{"encoder_norm_position": "pre", "encoder_activation": "gelu", "encoder_width": 128, "decoder_norm": "layernorm", "decoder_qk_norm": false, "decoder_layer_scale_init": 0.1}
Rows from block 3 of the audio encoder of a small encoder-decoder audio transcriber, named by matrix and row number. Rows with one number within an expert belong to one neuron, the router's apart. Each number is 500 + 50 x the weight over its row's rms, rounded and kept within 0 to 999. All counts start at 0. Numbers have three digits each.
After each expert's rows are labels from the 100 clips, of 14848, where the router gives the expert most weight on average: "strongest on" is what is common among them. Only what is clearly more common there than usual is listed. The data: short read English sentences (LibriTTS-R).
# router: router (encoder.blocks.3.mlp.router.weight, 16x128, trained with AdamW), inputs 0-127
# up: expert up (encoder.blocks.3.mlp.up, 16x32x128), inputs 0-127
# down: expert down (encoder.blocks.3.mlp.down, 16x128x32, transposed), outputs 0-127

# expert 9
router.9:530560486463576486508466412488540480497457610436540561442491541458504531435528432442421527499542596492534471529486479488460483467533524555544418444498431449461458523523458589486419554441499526596472516422462509493442493594454460477502467430517521409545528517526424553492474547470543520455466536498495552456593523550577626498500560440490347545423516468434499507467501473508597502580559
up.11:489582524520527541570509454440511472546441530556489548530588488521432502532525488489529590520451437414490390444526463565478552563533595447506462488526493462415417495556512473522441429350475510611487596546497505513520380497477491410515537537549539476516504595550470561518513374475513504506528394460477495482467494473501595482574516564533606495499500530482494497502507575491561536492556
down.11:493507487561417487501517462570490500469502418499587509546519570449522397513520537538468552446397534470518552488507605487484479627507521476460561459497509509593572507520538535452519486426499435423601343489443511414545516540482554527530548456569567521487509507484474551549513567470487582537470614448515506511515574545489527515523520536476439476499528572515479500491523452662573565522536
up.12:510458472522422524461470484437491441468498591466548480452492471590463537542488516520497504522537461536546465442647434555503513531492456449588521579539401603444486521491569548416489532477526408524465489560454495503480452507561484547429505535422558461510449520567487370426503527487533446531516369365538554535466474523521508476449522426460543552468489534498541548596519540527513431437445
down.12:450521626492570579456581509582570570502440468571439496527403514574557472415478500476509377556542515494452379489492467488420528486555463541524476539538588574457517537435530467567486579544444531448464482477547529512506503443463519405468552426526451538491504459486495515508514542519508618453512603536432506540484501449449561459457556519468542475591530487476448499572467507596480486455454
up.13:514549500506457486530392499510523525475458506432462496521526443534497439497514427456524586510482513451456639511554488467560539557521513526353483412470449486517492482471524542486487478446599507541511411491512461493523422473573522473605484407499492519486558488437462411465553414448461551473480449384445509446547665478510476506455465519497523539428475554526489478501446538425510539505370
down.13:496483503522524569421460486516456536531427596560543495509586558483458496515480493530491401603467523574401467477442559542563446425551557507422493556513492548545469548584419523508567561582425496419456509476592576540460568555515534463494510565612515550482471551563512460472439435511535493541506512506469508464468506458555434528498511568525481450475515489376429507371536481546457538436520
up.14:482487518413513537534455569433478531464534467577488555437530464468512442550527539523552556453554580530524526566500484481439515496599521510466584554541479458461569471462515610496531556520498486509456558427471499479510471625463479394504510478473502527494479408489582435402431417477476526568418508554396529584512482356536451414539443581587478487535434530515484488466551484506528563511485
down.14:472542508477529507472512511482409373529632479532489444450524489559465534514534415555413590441519507528579514466461524453512501389471557650439524471357545422452520487522555520501522521503426484532581510533451445506458613514499512550438408506539485500531517500452477515507596518514448527415515509532503487519533471549459536425508457572529512491377568491511498468590490528481514480492563
up.15:537557453542565520420490532490428553408461491469484473511506462419533555583541459469492391507435455464467408517526552473438515529456474582440533477516434488478516558577548535546474442553474549492554514553479614572457501523547579530424556447602558485470518513604521348452504558446469546409540446516499437522459522551509540441486574449445467491519480459545455476431540458422523477523510
down.15:533531511462452463567577507430503466429504491525485500512550420496437538531566535514542492482479480405422408417404503513535480468563504388481504468525546530405514394410437534521432478575524464484602512464514556488487466547485538506448499398434511505456553426435474581485500605552494475500472497581485571537560470480530633476483448473527505510526559580457516441499489553590447419510539
strongest on: voice: female

# expert 15
router.15:457442515556531498539542490577419507497499552520655397562540481435503527414472594514474477512479504445493498541548524516453488446484434532462515462565521604530511568476418492495464544417511457595480442535491493486482471473559468612462487516440427515489531502542489500513430556521490508567577447487478463526420417531516501503427410483572411553481594497507512525511511372392441561474548
up.5:510507482578530448474549545469514458458566448452524522439451553483539455513524471517565446426495472444402519476586451479542485543523573453475472499558484510528483503453495452607496520520535471445490457456420548461580513504420511525528568552535520462478558489435488552429502399546481554566415463431469474502556503487567492543497419433558392543523551457367424567429435432561484538471369
down.5:460597509480567488444493438521568593507512585527494355466572506567553484534504522511514474514460469482469521570528416528503515499445503489544571466635465543574504480485492371513544510460431542415609455540479474476474494539542472552541442493415433522592624461562508466523496527559500532509494590501575436550467490530472457454611494434501498511485501597488507483474571494519505472433553
up.6:491426594597559487502480455602485561543477462490392524498512532550517525553437456426564471526543555548587421553400447376494538553445456452545490417482515511454548450404507533513383502559509560537498538464509520479479526547431482521517540514498559402555471529457468542374511480526557474544501495515479606493478452447468576528438530520561492499516491463444534502601506493493441580459520
down.6:569513545513518603451425562543593598530563499483545444493475499475508449536561548513484520469586436402462419541514594576494562530685448525491482555439458449454466496505414509412482486472463551447459409502501515538497491455494441463445475430508472553547456473477516503508482544502417442492536461496556503597511524500417513497588506471532473518561502528548444486478531514494587397450425
up.7:502567483513509537539500450471505521507468597497546509541613426524438487443568505521514463446416501568469469483534536503507540558492489513532501540465485478522486498558475490464416455488544457558663335493530507420496452570600562557512542590442529481461548458534565484413539473533524560418534475482495441522541581569522521430425478521513461433451551502474543593569493453438508543520596
down.7:509433553542464523540472505561451460510471553507484581546475468562440450507560563438457491550538357493446511503474573480502558514468519574343601506491539500460578483554484509510536472473485520445518505484483476567541461546456457449474566527573474472526472551536475496547578571594559484538479572468537542504576414562457379577593558522471425439456468411485538458495500486578458523523439
up.8:569470479556462511453616446552489501550536520506518366459477618542400507563464492491528423551528480531465565474415521534543464506435536424449544445484501544591453516456445455546395543548456515440479459470477513433517433461553518477498501607494567528511557505439567485578555481554481519498506492576448447537553535541499536458481532540537537440526529501566428580378428460552437537471459
down.8:540477540455429564463514514466501500462517464541354502452472556514481546410547444511460485542530599548450525451476546449415434431577491456523443498433497519419483459337502517414500437477533536493572459549454437507548538558483589464462563485616491491582465519503469530476527578544493453458567487491472401521428548490446518584578467515479523539511500547488385494488543504581490493511513
up.9:567609625552487578547413503525463524542477474471430441460478461526514574490505533464522450500499439477528471517516495486538508499541539497505521451527414488549510562561461537471475447434546493427605615558491556522549495443424477346522458514507548503502536501540501508439498597467592538570474567515474505590491483448523455568475438487497388558402560514430499495485475435542479409492430
down.9:503480459548420481577487555546517536419544480494607515589511536490604348537474526594552482523470532526539486519498560484452563469563587507470444540488531551590532443476428537602412495520539499496480548467463495510525438433507464528501473571522518519513527444497548576488429526543426532504591464455546545466482510506501401435573387545423517414528538506529501546448522491485524594575458
strongest on: the word "you"

# expert 7
router.7:454485560586544584491597539475409552477576404497417549553460521411453426548577486473538463485533558479469544619422502498468496468513605488431417531430577477516586518387452568462496537517482485470500525498482515473492562440535494527498479517493507513422394510512609514525456486445498473533457486467503457442443537461526559475553466506494528476532462478474528348495538479524546496493383
up.11:454496529541528548505528520452378541554428539419543492465559456419460573525573437508468480526430575457580476511463566636472549445480602529473417509450503544541458462455474554599503638486585575548480500537488532592490468490489533544378604532459453498439438509552524466484539478433472520463525432564518484461534532497470472496515502508415412472450520515550495509496515499560560472488492
down.11:504445566420517537443532528426469459476378537486500494414580536570429545492477450540559493519516516458478534424505539502548462503497469568430556583536463426449498489531558433482486508484522545510529479530437537588445495453516584528436498428577565568507416493516483560537478433593412477568534614431549463440458515507479530487461559489433464519505521446463503487656496538552526567569443
up.12:539396545540511470435431485520508544492526509456460377488445372573528560462486436520436472521591440532540509479509465492543520487484472518579437490533505550487545492458487497428488505480432533563603540490532478601461445478475469469475520461485540613443465457488528457499424550511475481519432552554490571527499420460456498502513471429447469590415452577414503522547431429446422379422531
down.12:479566543526442562519497469472468532572540535509471547509593551517453462393489497419543403425528463480468502474544502590489461528541453614518471435554540513453420475480472499419524523583543563478550456483401506502499480391490578476440423494420435509520557466569491454566485561497498436541471509533585459554457455516477465535604527547445558387536599495580462442487497533542541525498443
up.13:548467581492426476511511578429503577450527497451559584569546574466496469473466501440548523465424422547483450553434505393558507507505358514476493597464550499487554487536561504534451554446428502406551495490523490405530504522536543496471551516436517496483546445477578517437485552423417495518466371489542380602593520505457501450528491451537460472455532384490494525483542506504502506495507
down.13:454514498500512472469555442523440429500527477491515436474353553641552393503469470624501490574547505505505463554459506508453632555478505532573499452544474503500491440566556481480509561424520450456553538441492448539514525535469484565499430569542516500445450482555436484507457457561477463478512484492349490445504475398518485546434589486573501498540474501512467557519497637514495507546445
up.14:497539564543496497460456483445569561603449588450565493455505526493567441529471521517574469425488488534470512440485434479448580573543520445446513495498453505434489424519508449569466493513498507494546426498576563514493524571571581446432522501386550514589490520475589513466505549477490426599438480531442577463500468543538463614504443402488460441470481483486548462512446346503523435533448
down.14:521445466451555421539559609556577472437522489559534453536483480533418513541431587502500418513504457552524419487503551501561541495517501397585409503537538623529448459505445523544458460566524497536591563523445502519454524492461428472479387513508522459511513487517379569505464507498549510417450436509550515535531493550428556506467543540490403564497534570463528565408479524481413567501545
up.15:399479503500542489469531432530540484478592390534587481508544447508473416635563517541523478536475480502532425568503582480420457486444532494489566503459499593490493443488502524499460557435493422499462513509396498412476483464481554534521501494439574527611493495557508431486524526478503503519456543559533526604457434480453517465562510512556458455569502472431547445597649430523478442442542
down.15:503480418546502502526508503471490442428479489487426536471481607480507546482614533526516603388470472506489540462558492587419492554596523496435518531481485496452432495545547492528396473480598473475494524493517490486471546523382412458478573472543569397410592497530486490487583476474470486420442480439491567464522436519471511557445475404492506514500512481449417523553416414533463535404532
strongest on: voice: male

# expert 10
router.10:543541568414426464551516535469509552520518458476423515394537452555472427511521457428541461551499550585549499440543458565521500573553501361449488418552476441574523479435414510543526523514532510550469544590514380430475425500505526501531442498533531482511487465565529603525590427542461487416443457543479394542501538464517509486502477515463473400474585497581478576559476487516458513483502
up.11:478468498456502510478523461365500488506548466502446507515563583570433404508538450417533553440540467486422486505436508607535469496504462532452490501340530471494553526453524480570472473614471510503446547561502481511594437544490481567511517598540398488475441448485422410470428446529468506430478519528491484440532521461523430455607456497547525533546533541533439516522612458489511517412475
down.11:480606477462599517500474456451503494556478539481540501382437577484502501527484548594480512466426440458529520480529500459487509426558448497506533528545513508467568418529509517414517480525582468572520458400484500457438439461456541492426502531499393404422475471521501482506445457543524497407455450525463552474511590500571406538610451493614482492558463519621532415491538550499544503556556
up.12:598504529463452603539532592425522437493490571499526434475402475538417442524516501554445522458467503477493462437504434506560501533510482451485576474594446526482516537439482470443407516481599512559432500540416498527449465602510508522448450537479587565578459506549449398541526485440541595462495479451555444477460606508525486421539478520444544445561452509551503438419530571496472504491422
down.12:535511532561521522512452442537466477520528457473550406561421488460563533428497541470459410408560552545526427520508507468491477497519482645450503626494466472464375533575502495463480468545542570572543503453475485561497412544508432548541474418526474464485521480464604522444408469524473398571530478524507488438543405545494506522548523506543497532437409513564535542472535478452388447462531
up.13:604497519590468504513507518550629479507577428399475532530418528519471464493545553515477484533510520433432487484415460464501519490487520583489641511513455532562457502419505469527462490507512487412496543549525521534509440469542557448583496468435485434616670556515501626486521504558474457580468480463532518449581506462438518514491465530425577545527535435485522486501524437513497449557461
down.13:421585421386533477471508521503478544386468509536535455482487574452570449530484442426500546438480552493465572534526520395551480455452475548485586564473485488514464546463544473441416466395488509585427447451507423532511586573505548474456480511469416545453431479397494418496457539455572496530544525534598461508547584537541490536546469433453549452506442529509527519551512505469535403446509
up.14:571522402589434487546503513537548527541495482570515550384523402533456407489527520565499502585520483543412506463478590552480515504450482500504459556492482469496489375564511494507549534504547575470471528428518518583523606475491435551448480576479643430464518452552478486488495477467465519409494443486496484516538427435482609540522552509439546545478620456529490441540556568492448536466495
down.14:499537524436483465514494451409521453554488553436474413582555452577510481526480429502537541462451503532488572526494424449528485518537413562563529481605485513485559588402463501487461423499458484416523566551510477454534420480513550461556472522532458469533423473445535423548448520434444496433538425511528512491578671523446504478509399548490512522509469499521550490386451426599529484533518
up.15:486495536499458497479532577554476473434494545465494457459462368534539493482462450471502523445473443509604564483552457506458528574593416497520511584507498524493490445468556507578470444483495428454533488480435422545578444481461536618494507469479527603513476511532632568483433517502517503499514473543497362524514411442491500459533407474403439470447488492521523391506426543493465559403557
down.15:462410517440535459473536511490549425500543501502467550433579473438416556521546517520432524585469541540496468488486521465569560442501526537542437365502552481587509658500485516514387493460559551506519481575473496398457466457485412517459495514526445514556550510421430522538527478474527517461521507557610498483446476483460418501457492569481479517396637446534459486415492490506552441507519
strongest on: voice: male

# expert 8
router.8:463519530504513503509544427507489490495521405416503488473452531479508501419562522571384505611455524449564538580453522535551596525576466585449423519495517451543490579440476417460465481478607510579582531473518418448472577483504538522483519479399507535481511646514505547459456468449531459587527485455533510545451424561370491468535530513519514454449487487495414520505439556498423493506519
up.5:456427510552536521501542563478591486453497506430469505550471420528509547510548444493448432432525436502413517474426522443491531541492605482506466561503485518457466481427494491391565504455551482539416438440536524449348491459447534539489417535491517500441489486571462426449436435438569438433542419449581506471556566515444528441525492446419512596486527504436506507509536535514509573384507
down.5:605497496442394553531444493494566485393554446558490493473491580482536491516509459495543546464562515583521493492488527468522416505512519482524556470540511574431450477470570454501564512548608462442544461487495521464580491555585505493417447457594489512480523479506449585520492467477515505494501611351519570446497476418502571507412601464422413523524549489505523499578462514506594492581544
up.6:560570497426562479476579464487546552460513526489507467504466478497547505532439515453468496455411533463428536469493488546512498450431563459408547527559514546498581432509526431473391531468504540444519485571569476497552502450488526472464483417452448566559532495526474540546537506508585515544599531512587525519452449419532520437511499495516658470511399521359479460427436500576540494373516
down.6:405492401506521613473474610573470605510447580575478525494505421566586460512478535480496520506606490492550510434411571548564501562454502493486512538491367528534542577533543534462546512616450482455538573444485501548492508490526510485521502544503501500490525491655528464477484525530474524529521515571424473467497603383553562500559496524512427486556490488508464542560492479535516500571541
up.7:507648549457420409511485410453514512516485550457503513438528541461496493511405464441462461483458346567420491554439506455540473483586519476466460402514499493543504591480601524442487458524505516499548452508580550479481500467494543435553583449470496518399491441471506601567418495525487500463498498516532433448509597597482514442465444525504501475504526530471502440605574442526466553501526
down.7:541475519459562574552525488551413523467470505444454505408520427549492476577550555409599490450480521482495511495519492484443581480489534557551540579429424492551432408482363608508453523559452503407556576477481560530460535429477467470449599501567533459568513558517534502509532541549480515485523507558566391483438481449525527468539573476466538532562458498507570529449538576554461434446480
up.8:559437384510401484513483434521433543582523528537515477513495417528488537513509457533532505532432453500557517448497468457587449527594600658552482519460463508446440451490635480468518494582556465497542524413469464507555518542458557541404597529469595508510541553514453554521485439486590537486517455440483450511515548450538569417565470457451539550546517533540533522465488529571456525492528
down.8:550527511439532418476546485448562516489452494412472465517451458467511418560457460591596549445491567439505415528450567491543463539523419465440584655511491605578400547461489457455476467529513506559477600546535498528463535442446526534488539431499405512537451513506465483438455470523495571501473572521522640470461467490491494467523456532513478539502484459459567572541558619515516484503507
up.9:520494495425588503443434497548482497453480519517564515517543395533544506543521454492503479551479523485632453513544478533533480577583411573550487488607457475522526514505489474489490535447493589539470446477450564528419494544546606525467509531602487484516544469448506448522484514492581571448485509471473499544502517562514521595516453424619396501494521541480417516533347477467416548562597
down.9:606488506507502532474531528496532430462480459521463550418507458495602543432443480394553569489519430467402503540488503424472491611545423492481550476392447489494490472638471592439499497460448506564444463487443532513513562516533419452594436565546566428462503586528464473559442556443440438453478530495496482452490538600606489516479484506476431519472528457439563534444519478540506504528490
strongest on: voice: female

# expert 1
router.1:552425418448410550529504479485578599449515419500429577499523472538420497621596449551467485567533419531496545527574521471461415480459491486497460535496496562392625612407495471481456375555545497562540517514531491505460521513481544455429506543551476481504508508501517481523525455492460457468587487583538527634482456463437487458475494508506489512566443470454446523501495462439455473541500
up.11:512464503495575467467534482505564511453477528500478454448496420634521449454537576612515566488504537459557560473548534472496472560472525599445577491559445557450510466540501544439501493501452531546442502577436541529571519491486531535520498492414526490554448595522570434435454533435543411525502582497499591626544587481468487442506548453492492537545527521596591453448570499454429547577529
down.11:511456544472519570477426497519468527503422526452496455501507556553520436545469456466582414500498494574472544514469501536543451454539472428526474484420461483513464432469586509555584508510534469473564497490446416555589567451517408491451537522543455579428619410554386562511435572506548474441500539440489463471457484596615515538512473462555485468447527530486544463600537534433508454489390
up.12:451532521424485495616574492487470527462499499535517454543576509501513575466494490502506435480531455553435402551516642499466557585480579518515518495555446511436435558530542551522489490464489523509477563572439545474454541521470498498373512459512560482462391482560503471545546484502635437503546522613478396475429461478589473535471504450545442441468530487559533601399492526492532562511488
down.12:447525501537507464402444485540494555490435512531555546484545484530481459500479452476487538432534583396568479560504479496493412502395477492423427430515538493510560561494509560364508424602483499475495440479478466485469462424450447513477547539436608556471425510479431527506617413435513508466481485533472491502597429542540525474465495551503544646584478561451493500573529521495516430529466
up.13:508452466434387464474564510394466538524516484487530494466460470595479365507526528491432559514415502482476509535535458446511484535432641472414504533528397429519476482513421471476470521492443533472549477467508558449422452445519547444534439440559449471561434562515487481514504502419450577460517434500445527502464521455471528537387440538391536413548457487408485490469489438468459561553484
down.13:548543396560466497560561508589536475523463457513434522548522522478578576496585611450509465457360522478550433478473499439504512522528597452536504519535439576549465567462410547552439490483491514490464550549515527470466544515454506526556571521405438435453553474519569544468424541538442493507549478594426622411500531531510468515473465390480481485507473442522414527472558543497519553455518
up.14:451504459526575503448446538497525527528534434449527493464490440533569586573566536538535527508601579481531481547499500553522448528421461507477495468507430465421574571463447464547505401598487538548413493537561480543412509495544578491372479573557467611462564528614506504504539468518505496505566582524530523482486516487432451532504615449383493557515523455492584490544522465446531449464481
down.14:512532589526484546477545390484573504587458484463462457529602466483480510501525496437474491535442466500509495434463504437571513500548533511443420584519468501544589582540545494479482457468531455404526538427521600472575415607534432514489446544546430468458458482520431473582532407491546557549461508528451443515450540370426492463500403545474453413564535494502505445496443537526456540478567
up.15:513473528489509482465555455485428465527484441479460528466539580559428553461576462417488532530524481491495471414451475451419416454534416441589475468474439428528549515509513483386539519597523465541442408494507540447456544453466410485439519413541574480605480454459427502507498443416477530482541518492546491542450428526462487487497516496657441548458478577471535522614541553504555438472507
down.15:522507509522493590585628470467479465579423398500526472490463381496528433468466539396454603542430466486453462566499469464547492547419521427505543535507552563552553541454437464537492499499480520542437596603502576508453514495442520463567505545567547457529534483496486552403535500471493510477550478528624500448550526486583551400564439426437518498523453488453447437470520520494509487484459
strongest on: the word "said"

# expert 11
router.11:400431441482510561527581531437458493470450512576514566617500605484469490518461530502557556502508440490490404521389547551535538429407534551516458494464536529468421524507491434500523469565501499581563551447570497437569506493430474569482468464564479467444507549452423547514563524558474461540513571556512484503457461495465487507429499511577486548549476460535514621427483480558519603411590
up.5:503462447553423519454485610436504483520466493534500461513552353464580548502538527529604497497460517492507557539533535601466388447386519509529413470532511593446536575508469491554486463557510464524573486475570492451606543563522508518441473556549418568492532448517537521433462518380561485464551461454479528505433477578427520517515588505481512501587543547444487493449423515459463506526531
down.5:389533539415464443486444459524527460526418604570446394484522560439517432513514570556495457515461495468492526519446518501494524560531556494494627517463585458398520426502499516449515505454503502489509552530430540515462436472484571557457621419468525549566462430558443472586565472514392590428500563491519446475458534456547489481503492533546593527506498520481495431418478577532478546540469
up.6:513451390456474501493600527439476456511568576555508498479476501562454464524486532598542526475515449504599470531497535485576549548548517468385602562344518507462458460526528447540512478592464553617560489499421515477479520507581558527487481421461381489525513438447502476498574457465464453525465547453519475495506508397439477557512501515423524488538509435443490542501399557472460555465533
down.6:466353603576487467417497548488574533456452392491504531454562509475522491579466493475407451465512543567509579460534486519401555533423521516563493516558490559519429494410471612484489477398601429418487507498575445561541511473480467482485536504461531571525375447508487457500437572497438483431500502550514614506498514552532488481493523527506533532562449446518479549489514477530524588509507
up.7:569545442476487478494473467480497503505433506442524518476484470516497525368456463534519456525472658448471495458585404544538421414429590501470498467469529514547524452470519634520548497396539479443495530473433493514517529469577455482472572541444454577454409495519470446467420569472493570416484498505540619518510522529458506501578509501528497464571474521561554454546504592453411421508498
down.7:489441466455495564504598579563503552537451587559532457529439465509491511407628531549557595430618492458511481560421593520528469501530517492514487455569555455472500504483458436469432519479352555555514549482489516485473550463533538541499418466520542365474583500429548508516479612575480419504516451500438414468468484521551485453466496469442514506472488540481534502578448503483480550472492
up.8:442482456561480525464472546491453534413524537456533550505489442494573469476550566550447461577496404436542582519526529499514492495527536564574544462457515533454529547440501473561503457509459527517501447478509549535460379533497528488518512514497434428462498527443425447457499568506481542443599512514557494555601548487600616482537393554453542640569556504498399588495532462497434599470494
down.8:550468550566567486515569613524474533538457498542611458505542582562494461464473521401493494499513551526455494612512479501405558503460515414414519481470542513577432416544421523490486491471519408454534569439524529491547526458522480489540468513364544492474543472592371560558489471650543464523506497495547479583514460566487542509553518498520480392500500523529563546524470481512455459533489
up.9:499441534454523549483555412547516482442453554538448533498503483526547535584565530436528410502503483546506435444574531425404447461554487488551485539408515511478486586479556599467509582598553486393516486577482585549531502515536559466461442568509467402482444464575537509437572483458501520521487536460518481445550439488490503572438532475375415471395564518515512472512407520540471505543551
down.9:534510483454471527502478511477533538478485441492597394543450545430519396518503509391530498501551479504603492554510530576465541454389484524531516437465384544576528471545489488417575478549594471497501560437545515466469463464527492480593492494374508482378525498433547514513503545516575486490533491545574537560489469459481436506569608533465430455481433509428492559468459490481592530499588
strongest on: voice: male

# expert 12
router.12:482527513520479561452485394523593478534583552479539438547514489477468531496443598492399471518475432465489561452493459478521522549550480480575519451575543547443479426510515527516449486651521497476568557601498549499482615506522539493570532491512598466524482477537542496483543494491446413479613570472476524461485556392505472542395500482473454454550439484505482476481608457487441524404414
up.5:588495447473529551589561580458468463525486485397529552556412451455502464529533444543452488403449499580494649505497513536507464475549508516499524536511526420486500421496566505560519601511478549442555434584503454508447528537588513631528447605495516568539469547473475515524567477566506561482409438490429438449486508436487554497554446568539557504471536519481461557560531520550459487451543
down.5:621495497468508415477490476516536497461454508543470569576450576541422519517488487626532476525502437426496496598511445494501536437432414485488524565552597536499438552508531400523505503448550528611554571609511490479530453517405610487480503501440464546419491607463561501498421440437408470458501491502579554534560510538430484507590513487506483441455547435484505478515557516476518513498497
up.6:476566485533546532528563480396580541466479465500567447451552433479499501557586551504511493411454391466449513429431458518544477467405509482494491499524544535393469400502582424559402587574475521552505421530404499606517540486500507517483461458529627461474513523594564588581544516529540494511497571502508487517561488496470475467464494466492500469475420530469419484503599526471472460451481
down.6:522472455421489567570470488434470471554446539555502442444491474437508526491481574537510543429519615503553531452482542464568602405449589433477496500509509564538408434442449481479597524456500467467493450514535493547517573506421549468484526461493645545537468497515581507447500627553561493526573452510402546413455549513503431530478520506501526521579521531497449484596468481429488442509442
up.7:506494521458534498476510421527508548640500490496433484364551451470410567502546516476548439494540457534567562492486530592438479466529497430567431497381456415469471464524562491490532506549471531450548482546516573590501602418513503427531568539515528484553456492532450572518485508511501570461538530511570559559497541443493527511466437454472492478367472490539392496532538532458405544470420
down.7:490516493487513526479565488514491572384358499543597545525388562616505546471536536451573522518530535484485497493555529464512484478511423498514476464448552553502511413434425455467457528475548597440495327503436449526531419512508536498409483514453519496456508513474542459494444627480515416550565513496487412504498478442541497465519506441489576581445576488483511533457543528487546432499462
up.8:555526475434572442534535416524571528510520499477426488556550415493478476485499471474424424596438437514481488506524508532486501408518553487584468446526517413475517440539499420473484431527641500547560529457594529426453459467391450594548453475487548442556614551497497473563459519452404482495469432559470428526432552547526509487424480442444435486475500454431528443474525501480528453494553
down.8:479513507430448503484525451564453514517508500516599455527430563402481491515524537571640454533502479524440492446527544576501500501491479484525549476522454480497444491470513562602594469497488465529503454327492442550587536472589505477527541528509521571519518521591452579477493397502490510614415489460532541538449459444579416493543504581434481571625459540505463530509450508475506484509527
up.9:486571424624532505450520537562493521457535538556543395596465483418510498520491519549532460503446440536479475504490412507496555544501469551454476483441509492474550478513523517572480451477423565447577570471458464544482487447490540541551577541453482455427569514476508476486440456485493442494459465457497475472465395471498512601417489468432407421433562425546430601405398456516474433518587
down.9:474486496528492481526601429504447563512467435476503507476538544526420496458505543370462478447508499617479440528525456517563522583432484508528537481479471500488497428625464540418419441525382531417487511544530549550378574492518495504435528487577434434535536500481543560521447479493422475507430515467452576464481581536587516486515585489544420548537478604528525525567437528436451503494522
strongest on: voice: female